config.yaml
model: "self-supervised image encoder"
dataset: "photos of plants and fungi (iNaturalist)"
train_examples: 90422
image_size: 32
crop_scale_min: 0.3
horizontal_flip: true
translate: 0.12
rotation_deg: 10
color_jitter: 0.6
method: "byol"
arch: "convformer"
norm: "rmsnorm"
norm_position: "post"
hidden_act: "gelu"
mlp_ratio: 4
parallel_block: false
inner_norm: false
patch_size: [2, 2]
depths: [4, 7, 4]
widths: [96, 192, 384]
kernel_size: 7
projector_hidden: 1024
projector_out: 256
projector_hidden_layers: 2
target_momentum: 0.99
init: "trunc_normal_002"
residual_init: "none"
optimizer: "muon"
muon_scale: "original"
learning_rate: 0.013
momentum: 0.95
nesterov: true
orthogonalizer: "newton_schulz_5"
adamw_lr_other_params: 0.0021
max_steps: 4700
batch_size: 128
epochs: 6.7
lr_schedule: "linear"
final_lr_fraction: 0.1
warmup_steps: 230
weight_decay: 0.0
adamw_weight_decay_other_params: 0.05
Rows from block 5 of a small self-supervised image encoder, named by matrix and row number. Rows with one number belong to one neuron. Each number is 128 + 32 x the weight over its row's rms, rounded and kept within 0 to 255. All counts start at 0. Numbers have three digits each.
After each neuron's rows are labels from the 100 images, of 14976, where the neuron reaches its highest value: "colour at peak" is the nearest of a few named colours to the mean colour under the peak; "peak at" is the part of the image that holds the peak. Only what is clearly more common there than usual is listed. The data: photos of plants and fungi (iNaturalist).
# fc1: MLP up (model.blocks.5.mlp.fc1.weight, 768x192), inputs 0-95
# fc2: MLP down (model.blocks.5.mlp.fc2.weight, 192x768, transposed), outputs 0-95

fc1.217:166074092166138131145167113157066111125110119074162127133164154157165177069118115161107126188173190157145074095162140153095114124078143069110124114078142078093171088145192114105078101066175118103124125140117172103140155135125112133183081116091079164118104116158105113132057070184134127147
fc2.217:110158085105125099142135117112081143124093133115145065142114141110110104089089124154130094103163089158117140083134125127125059149143081160102138180128116191115159134145161126126081104174139110117111174103096133149107107218056179152089129174195178165175157094117110084132178169081130170112
colour at peak: brown
peak at: centre

fc1.305:140127113108116132132132133117147210144215095141135121106110108136069098090154154157196153108111095166138086114110131167155196124182139143126034115169187180100092108163131174115145168129134171136121114143121101114148144144122083088072148096106168120124119103121095103153102138139150160098
fc2.305:152144137145139151072152116149140152140175127116160082160066156132131133157148169129106105084086142132147100098113130118151180125137137110131071105173141098044165107168164142106213155145110174077107145188130134145128118079128095127146135153096141147156159088178132104106154118085144105100
colour at peak: grey
peak at: bottom left

fc1.424:153109102186144093193043122121152078128192118115141137093119128143114128094065119105097146097145177160114162126170172152107098136099060087107121123124122108058122118145119115108083147115049135142177166153140116135094136119100097149065117063182159113119140136130109086127117076144092114137
fc2.424:203149093093171107139096084150175157152127115086172113150105145106158098116122090094086107149155121075136094150156182123100178154128126096149089113081146161124116116170150153103114094125147122080169133148161117166089127103118144195160132038140133154095133144133162049152167136062133080128
colour at peak: pink
peak at: centre

fc1.552:201086178118221090116117151125116160092107065111134170062095133101091088146136119096101097120150062130137131168160116182083115112170132131120130094165154145080152111142155126120112139157178130088100094065107163104107129117142138143119116195086109165170115133141125176099100042153129146140
fc2.552:148120117071181137168084076051121127122170124117095097138106193136155123180111181139127088155112141167107126151151143209135131075135088152083115059127139135101160184127173120156120138132114105174088143140178177138117164110128159084159097103091143223105108172127129132129150053093100100144
colour at peak: brown
peak at: centre

fc1.656:095124128088068156153105153156112164109134142095119096093129126099098125084129104129151145154182122117122099149129073207167110085151097095085098161137114150130175110082132137147116169119123093082192141186185159129122093179108123077131149154071124115127104165109151121172153128152058156135
fc2.656:117176122123104147089156198118127147118122075176122135116100099100012137114168115121179109132134126153125176131120123140169124094168116119096109116155130129083081107132132162107160192141100165093131170140149127096143087138085111154101120128154121082138141065156079137142096149094163181097
colour at peak: white
peak at: top left; top right

fc1.7:168128098096153128090108130122097135110107179161118132112114099158132117117182116091159145113072158092125094151142088128093167135165114116103125122127088075093124099112129096073143134106141152126165129075109100121156129170143145135077135149137153093100150161067119150197070109076178154118
fc2.7:159078163122161097091078182150146092093189090132148125167133115110152192130116129153150107119116086195140110098122122132118113061163148151173199157108150126186156131148161052143122094093133117174090154134170156165139121136110117165130064165094098173185162200139117138130142142139126206113
colour at peak: brown
peak at: centre

fc1.471:193088092103087126132155055112056139137153109109132118107113125155154111172079137085131113093072098141133088104115129136124122128127155109138130068141118146097090126118151106124121163132088179063116087120096141112134079154090075152096086142165217104126089213075113157207083093082144102134
fc2.471:141175096120049112101124096127098155149161127141119093162203118159134141122119201136091135115056101129139126131119117136108114072144161098124143064129172132103157106145128140115148117115116164112108135171134146136147161135132039130124137174109175198118125175113167122161111133137117049128
colour at peak: pink
peak at: bottom left

fc1.357:146136118064138103106121139098131124138138102105145122086120119124103207113062142112110189180145167110183121140155097126129182126062107128047134141159093073137183100142142152160153131112145141099112119158076119100158138134089135176131119175188127128164173107179149118132168112144110157084
fc2.357:112144161102185139122147113211074176138155174154151164107114099104109074109148132145142146172136133078146083117085140086147132101125098122055113131099064153130126120114124147135211107137101128089187131137159091120106134140054115161124113176126127121150125109130179153102181164112130153097
colour at peak: pink
peak at: top right

fc1.148:091102126136147137193068212170067081112162147121094199099118163160111113118088174154099107161059131123089118123085187155079098144099150127121097075121108073088130134160130084124039126115105120160097121153077124138143164104099120147164130092115162108121153139147146191115175184128187115149
fc2.148:096151095143161081115128065083128118096091154167112149099126095088128118122138038096173158127108086191130158157106148161128183160152127146159150118100135145150121130137161175163211146168105122139164139133155120109098145118127079092149135149150106069117098094153091136111165137144090136171
colour at peak: brown
peak at: bottom centre; centre

fc1.50:081108134097098149128137123145095127101099091089141110126200147123199102112146138136110103121069089194119150139115144121141097080156144174120160103126082110077082100080123145168107120151125121162126138124073169067144114139201115145177076191118119123091139127089194201117153104071123143131
fc2.50:162164135139196131138076098162129137158136137090132119156168122151084164094099146098167120113098109184110080093145117145157166098130088095091127128193090120095121071146151161122093137093127125153088117164121159158107098125157133108125156152097115157055183140107082140129130132158169093134
colour at peak: black
peak at: centre

fc1.337:072147157141148120139074076139149118079161128107139117144175192193150126068155158104134103127126167158100152174146185114060183177155131081119125110110128138102193112132107080124112067091118089166154133168114115138183174160187153157134171132059130157219137124148101139096150158092172108133
fc2.337:112130175144100197186106016115131122137160118083093084155120111116097159093122169179178113126166164149156177142169073094144137166133102120100096113106139101181096173149078090156112122138143140124116122152136063138151125189160154140131156069085160095102183156105141076144189112172117072101
colour at peak: brown
peak at: centre

fc1.684:178089164126217175191106155140177068145171114089120130121158123174103181073122142114134159146118118065146141152110167110148154157155101101083117109082095137130164145105112107144153146166170183118190042163103140097145129158160193151150139113112102134142140112200125149127181121143118144107
fc2.684:143119161228139168188072168079159139114141116115149138116150137093107198052092074073144147159102139123181211172132117115117163138136199080092123151129163118175123129097075150118091126069132148110103107117135154118119145158164111147161109140180150091109126147136137101109115066139141112108
colour at peak: black
peak at: top left

fc1.738:080111112158175111167104096148136120129134128048173100033134124121158139097108127174225161110119173097110150132113110116107166141176177141108085093143127126147127131072104131117069118088130068131167097078092119117082128118069111134127139059141101143143162158160169129142148083134196197133
fc2.738:118093078164103151103095095093122101182109138161140138127154140178095148167133067122104052101112145130142213138124125086119128086146106117117079206128136130171129132098099110102114161120104102112142145100129160125096128149120123182123113156112115142107158191068143133088139143125115163039
colour at peak: black
peak at: bottom left

fc1.314:105138071056139129120113101159128048088136147096085178101144058161152111180054110084141157141075174143154113135109129108074149172095127138129145080141128132123129075150161106146168179118174096125121131144117171120125183129192119100146081147099132152161128188105190103167169155106107147093
fc2.314:102159111090198165114076104134129080106099119117135127095180087137075148148120141131098112092178155120153126078069149144167105106096058140077151134104139120124163096117120071091177183144088121165092109178075168115102114136118156128155084123145158181129161118119131073138082147058064134091
colour at peak: brown
peak at: centre; bottom centre

fc1.291:164165170114079135124100113120151125104115186097100107071133136156135134182158174152070154109110118089103111131094096094145229124176163088172166126097141139135174123140126102130187156121127127129128112117153161141090099121135124078137072143115128150207085071130150120122137109155099157122
fc2.291:064120144110073119178093078153146159091081157077119131130108159114101124115123115142125180133106145112098165109131151100154106072109074182166106085089182163111095082080136124175151127096139123149136136067113142105081140150133096165131146129125111128181185089129146101119197102118099194143
colour at peak: white
peak at: top left; top right

fc1.691:075184130086157126173065120103174128085133135115108091122091097121138151118110100183183075108147143115126124069171152163056081107080098102082137072154131067121083134116083109145130133163146174114130111165093115090117130091098143131171087179127118154114149157096129139133126105086151108142
fc2.691:130055154095128146097116126108150140118102102131143109165147181123107133118184121130144182162184178134098134155162122082189160162104143184121114150114159176167159151124107155103088119160094118164102131123150106119083109090145070131117150090115126089190081080127158075073138139172192128085
colour at peak: black
peak at: top left

fc1.517:157079094154127117055088094152108118124135092121152107143120133087089163089108135190083094095095116126143099140179106098187135097113090070141122074089121134143114110114115132163124164102143127127097098152166174063087138121148113127138126140133120151161148130065148116128161127116108117115
fc2.517:144170137150202106147187180103084106161142169126122088161054107118123154136090112130161141118185080104130157153163133068163151095091108157179126173076169210091089145109123115103093089127158162094148188092143125145149210116149154122148131116181190080121146093143125134137076169157150170136
colour at peak: white
peak at: top right

fc1.500:182078127136138151143117100135120136143167139127094085071187123147116164153105083173146121119154129181105097122165204152126105122110214069114128094159137101139119115076127100099159103098154098166108067090169118082080121122130137075123107111138078143103148107137140154131147136103180117088
fc2.500:121189091154109134131117133125148163140110147142112134167197093152101157134114190136174133162095073130157141125187101064094107128120114169135136110143153117128149148156161132125210114125108152146140080099144111120070111207161110120102175110143131081079124093089164100181153165192081126193
colour at peak: black
peak at: bottom left

fc1.186:099111142113140136145113170120127149124154125131105209101128088115087062138139105082130145124161182198134158147111126156075123154137141122100172117137097108151079133149079185112167132125113165144104086119097187162128130141126128153148104123071117137128109135157154136125070115114114152121
fc2.186:108146107173095151146109139172149149147145060148145104156159159109163150130111091148112139119109090189137143141164138135101129153097169121121178130112158106187144117107043128077137137165121149134066098246147145145107142123128101128101086160060057152065139162100047192132154122186107122109
colour at peak: grey
peak at: bottom left

fc1.327:117148155091174150142133078112138077117203125112120145164072105144138120136122127116159172135097224132130131146105135063097182146125164063124134070124128120110165094156135142113090075119138159176124119123123160166103075127182142192171148143124085129139125064156144141104110128133109120159
fc2.327:086143133116157145104143200086140128130128106112077155136112165063045063189115075139115097097123126150191118179193114132162141118177152114062169095093122123094081138107136176120109092134140101117143099126137104124084118097113145073198127102142143127118104161130150170100157166139183143097
colour at peak: pink
peak at: centre

fc1.26:168158126114100124147093108103096142094130112128142107161106132131094122083141161128119112135142151150144098096103124171160147090120078102108145123093115140138120114141164151143178164108158109132140176181162123170106000189131100137136172195141132139141114087088107032172141087110093113145
fc2.26:105145155067139134128157077164129105123112101107129146121138058159144150075159101176176138100156170230101117145146117147105101112073092128109104164138104142089156118114063129140087173144061173082140133136162125151089124113147147088133106165164107094150093109159121121088075135111201122112
colour at peak: white
peak at: top right; top left

fc1.539:088159122133135154124119132132255103119158101109123057145125119135095149078066087106132127063081144114072145152109115116136162142100126177123111125143130167129154074125095105150186125097184076100137071112070125074126126108089128090113120133106102119154119123157153138163107143139130086115
fc2.539:169150131171135144140151098148140090128189149113134090123168160063131127081158140126127166131108163081053139206112119149166158162172127128185160130094083084144106142137132160142121142107138111096154196112109079069087158162143083107124162142128168105081121140108118144109130117133116116128
colour at peak: black
peak at: top left; bottom left

fc1.509:119119108136159180221069104136124078159146110116161105149158123112213137138181184085102124162180160171146116110184191084101147144112175097143142115138047078100201154135146100115083118097121143149172136118153114115164153153112131147139146080113135069151091097116145154110192086089181173138
fc2.509:177146125157124140144152137102139124091211149109159113133102136142082049153152161147143103135149101159127036171091104139145109084140105143117157108089130153088128182158128163160096098113079165139154171106143177131130139176134084126163115137147124179116086092161143124150136128093116145143
colour at peak: brown
peak at: centre

fc1.497:128138119137150134155138141146087111158139132073143067084195107144147072106135162115063045112119161097089090061121094121011135139099117130103114095113157120147121104123132153115209102085142136102099149111177101166128150121106125117132141149124140104136127153087146115051150166132074134122
fc2.497:189104096109169148167093079120117154177126159123098119178141129094118153125065123142092113056092149162082099100183175122114127088164100138132107126116129128147118130113165120137191069129171130139118169103117128149189196117112061180082128126108167128141081138117141140079101118143123066183
colour at peak: black
peak at: top left

fc1.385:134164070135084162148077101115136133080131099181122122112145132105161077083054147162076135091068138103115110081116121168105088136066146150126090078119099137081099150198098160120146083100167152105196149157094133140107117098139074121164151107092117119124101068139167101177172172127066158061
fc2.385:109120148173113096196127069142137157128134130147111114149188142113149163127119122110173122137156135104117171079114109114142123159176130106140041102097115167102132117139100139142132065152116147083174089173107145091114098124150113118074074133115148095135161152106125089165132135154064118115
colour at peak: white
peak at: top right; top left

fc1.687:133093098101162098047132088158223139153125127152122191119137183171138173139126162147106154096112134205104121088135135067166169152132114133139154135090129073125148116103061106150112144010103143137067150122141161114066183121113086128149130148162102198120139154175108104144109098132140124101
fc2.687:157126145114174142115122123113080157062090150152143198143154096129123143132105095148189169167083080110152156130099129177140143099139035223073210144145098108115136162070114109118124087174143131158146121145125146127101166150107101110200107089162115116160069119128114112077110121172115148142
colour at peak: black
peak at: bottom left

fc1.16:123108094125192123100098135124139123078099092147157169158141137179109065120165081125169108118105117117098136093125135161137115096132095130129157163180164032147157110089083114086112122157148095134146132174144072166124104088112102140173163146080091129166110142122084087132154165183174107102
fc2.16:135168137069115132154107105079201170136139121117110121105114114107180130130164129125102103169141205129165172115085143075143094141120149108168139164082156188172156074127083181111144096150139125100117145110096080149114088147095116176170152143106061158132154108171163115164143157124159096117
colour at peak: brown
peak at: centre

fc1.145:177206125175149097119100131167174132106146089092152110072157119129113098081122112133115147129145188075135132121113130143126141089083163137120161169142110070075132099123157097123105085093130060157101163100117131146121086113094122109140160135130120165129132105120113116142133079107126148110
fc2.145:118076150108199109143130155148118126152090146115123126113146083136136127108079172129139097123089108119181154216152163131124124151161168093181119127122116190158140052161051106062147131137048128153135132163130198077084146156128151106117128127158179088111082186115083079070151145108099140115
colour at peak: white; pink
peak at: top right

fc1.579:115114126113172130152173165175114137126124147071147140100202094212059162123133133131143123115157181124112141097190138104111150109122143150071129164150120113165118106143130125091162119160102121091168089126134123177135146143202108171124127178078118126088113111091097131139126153097107131112
fc2.579:126122190116058151145098073159208126089152122108119107114143149117134111149160124114115128123110163160139074110097165126097135172134140099119111111142160153144117127168112150092124150155124114115124120110132116110067161159137118236079123105075143122148129146063137140140166115098154121137
colour at peak: brown
peak at: centre

fc1.350:126152116127158117154132121118115134090158139148088187164150130208095153070128134204161165140095151144133139200147119130072159163121118121161166117171095113090166041123161161104141069059137129086087154161153130153144105138138176154103164107068135139096178164136127094157125136156142153134
fc2.350:138153086076129166168148125140133134121102173111074121103093100164109123122142127141122138113146135119151076092153105134128154151150113158086080153111199117134085187138064142150132108131121123179124104077138161146139110127156083165131097146116171137092150069171114178130167074108119150122
colour at peak: brown
peak at: centre

fc1.282:144102062092130152124168113141099149051090141153075144107163119128148200086127102142139189153146093129079082154077102111089107116088167124111160113144102102115098133174092132092182135076104113156134156102106107106135167135108117129116146135112067162080174183120108154121113178149155125183
fc2.282:147185145154100121093147163155142146082111121157111188144102117122136133130088135140160112119152140121147147126124173170199084124143120134120090173175150127171167131110114108149144136141151127106136111181123141184162120138135193112100064062101167153128166143160134122150165118144156200135
colour at peak: brown
peak at: centre

fc1.426:181181102143095024080092142155112166095142167118124132082065132145105080174154154171136117085130093173136105141120146114122079135197109089133124151144124150135175161144099121058108146068158071120167093158176152114164125170180135097128143102067097106165166107109148118131127138170116133170
fc2.426:169129176091159151091138131162125125147143054100105107113099127139112168139160096151116087173140158128102077130200135207151108113108111180070121103091151110137122139087099060122080176105146113134130081108091176129087131096105061101144122168160114125196136142110095152105177129128163136108
colour at peak: white
peak at: top left; top right

fc1.761:115163124127146105165149073096209126149143152058125128103134158113145121193129136039089209124093125101140155149125152109118167138126168171094089092084095102081094118124184148129156158086113114137078123117108167121100113101171166116158141136141068188060143088148133086113082132071218181165
fc2.761:077120146206183103155189118133204104147178066153119068205168071160146176114095142133122122130151124117150206117148161147153156115091098166145116119151100124117120129142127132157165127090103177125054164079182135132182100095107116103110115126135151106112101128170129062137110119094118206146
colour at peak: brown
peak at: bottom centre

fc1.591:130092119134134137143144172082097136150170087151114099113085068168089108127118144153122102166143109053123131138192076167144107073117096148154154078147100045139176145156130188165121137129078149152149091131062096129105121117164123137132121111137142169141184117149104142141127198109079103115
fc2.591:097123105141172147128120174190133172198143154154131143130132157070100135110163142128137124085076120153161151122080126107091128097132119102136139077094159126179191108140141178131101111108084130102144073152141171112079114138132141084188135155131071151168139138128122114172149147133109086103
colour at peak: black
peak at: top centre; top left

fc1.766:164126116110122127084108097135082129125164214108138161153109125154189092105167126197159102133136119084122168158052108148179078072123165139105156115119146180134152096112135159144117195129134106146140107120139146105140099096116132075119107125173117116160105079095139166094142165146122076141
fc2.766:130131088124095113120154146113131118110121074184134043125111141119126140107166106087130159088108151166094088158162162118113150085088094139150118065167207184097120201156123076136157114088118128120127134156121100114097151148108099158078115096152118081159193137146061122104133116107159160124
colour at peak: white
peak at: top left; top right

fc1.114:128154150136137179107134167108130107159208121148148179173128149138167123114247131082081160164200084065105143131140111085122106178123122096152134081168092106159140112112104136092141151139091190121142098099085152114143086101156054081114091122106134127130096118108086149123087158169131080132
fc2.114:096147166093075089079100150174182148100136082152160131200137137129064195089121134104084139121088118146153133124075166125091156174103154118087112061111128157121137121216065155140114107115112134087119118198103107171064119154128104115108126176139114129117160105072129166140176129131148089146
colour at peak: brown
peak at: centre

fc1.705:138100053161134144119082173094129123106111128096152110058165067142069078122171163143138196160167104090156095138119114127128111113075153136166155092145152139176154124145077145095106157100109156110150162129144120096151210096173152137147137118049128109081124093124124150132080127087128126117
fc2.705:129097176107078098144154098139069105186151130168112147136140152128124178185188101111126087136130084114158177118117100108126211096119120149081081136104167129152094150169157189101209135104161084122115187094148092187140108148084148136128146131163159114121177154056143109073165118116186147088
colour at peak: black
peak at: top left

fc1.248:111153135079123121144149126068078170118166128112155147130088109089207119075123106112082155131154073131128104067131109135090141157099094171092149126123118138149111073058116165081140099171115170126188102161076136109100089150143149125167126103144177179126066134126106128169112168061078125102
fc2.248:100094097137168111137064082100118128178182153112115168164090146082106182102125165108165118106054112122119159114126106104129105134156118147128138091137105157099141092066151142100170075126104090145078116149141118107149171115157167207099177145174130137102127138114120072120118146090105119103
colour at peak: black
peak at: top left

fc1.24:167163096132171131132142066109077153133126143158145078130102156114096098094214172137091100122127047133126174139151105103101124094165200116158149083062090151161145104122189151153153173140130186136122165132107100173121127143116137184080176143099173172087123122101165116070119167147125148166
fc2.24:139121076163130140120185087108083106173210116134124143173110129145149115138096165136087167097110113142144092160173124144167136128104212121118116114138095100054137109068161113169106157134084123128107125120118123148138138141137123117092118148094137166111141142171155168112124111139130102151
colour at peak: grey
peak at: top left

fc1.200:156131075142163124108102165148164139182172134149098128152127119120148137115148125084154182154131050135112127058138171098156092173148100107197144162143149151127134125097123139152159166161111110107142176085127119148092203151069142106077137094132153138138088105142117096129135166127122147178
fc2.200:106197151034120092100110160153075159149074206116164161171087189077110130120134088108132095144118154093152188070096108132118156154110107091124103121055151179121123153140145137089109076104151161087150081114154096113147127106115195129116118091120104119113143132138091087162123157114148065090
colour at peak: green
peak at: bottom right

fc1.561:116127161119106117121145127135106151096113153142078141187103039095153099166109071117115109142124123104108147176147115150104122120162138175130183151113173153115142166088145088189182112155121157108114173135082152141174098060157179147160112129132240087124105134132125085079163106141112169138
fc2.561:138141151110101119113140136083076128130148135178128066093143109162113153109154095085164112118165144169087134070133106141080157125121118143141097146085163160170113092175139128113154127130156131109102085116175092112142100139110126092140140109157038142122073126141131162163178107077086178087
colour at peak: pink
peak at: bottom left

fc1.692:174149150116095120138074134166160085188135155140124153135079070102111114126155127158138160144151170141135120180102111172125134117109111173183159122133049100132055140111119203081119131124110178107101111186097147186119168134104135100166142100159126127152149146158129136171117149125127113092
fc2.692:210159142101127128156156138151129144165102186146139157102090134132138149121147059153098100118115150167152112171142114107062119101119198148113108119138109105165123145089077149095151096102179150134145092169159101127098161170159143136148155085145130116219165169131101094088115174108131180138
colour at peak: pink
peak at: top left

fc1.489:132133065075134131166077095172103157154191129125170119152133114103121132133109036134103163122082098108119106192156127134118131156116119154126122096093116146176166139119111112075108112084171130119091184103055092124042162138196120085099147096120096194141176084114132099118078158166165090136
fc2.489:129148145139135141183066081145092144106147117151174139107153111087113054133089081192107161138074132122160139223097159116165121143108128153113162093119149115156167138107104104107093111151142095072110145120119165121110166185117153112191066097128081142134139156139076128172129117189115092125
colour at peak: black
peak at: centre; top left

fc1.735:142113147115127210147157107141091088141139102131175130120169096156088105103120143104106103082050085136179101158114164161093106095094117084094115163146139184127086168071120136090149145110073096157185121133098176146131109107130109117139145166133035103111179152139098194160186094106160142133
fc2.735:116154111157070080121104133117111098072134114098163168156106097142143100103124133171100135082103150173111093093096104157102104159108064134142119101090166130157090118092114115140174152147105096123081117153148086108075114152128172058089145127087169106133140126149089089171092149092174120163
colour at peak: brown
peak at: centre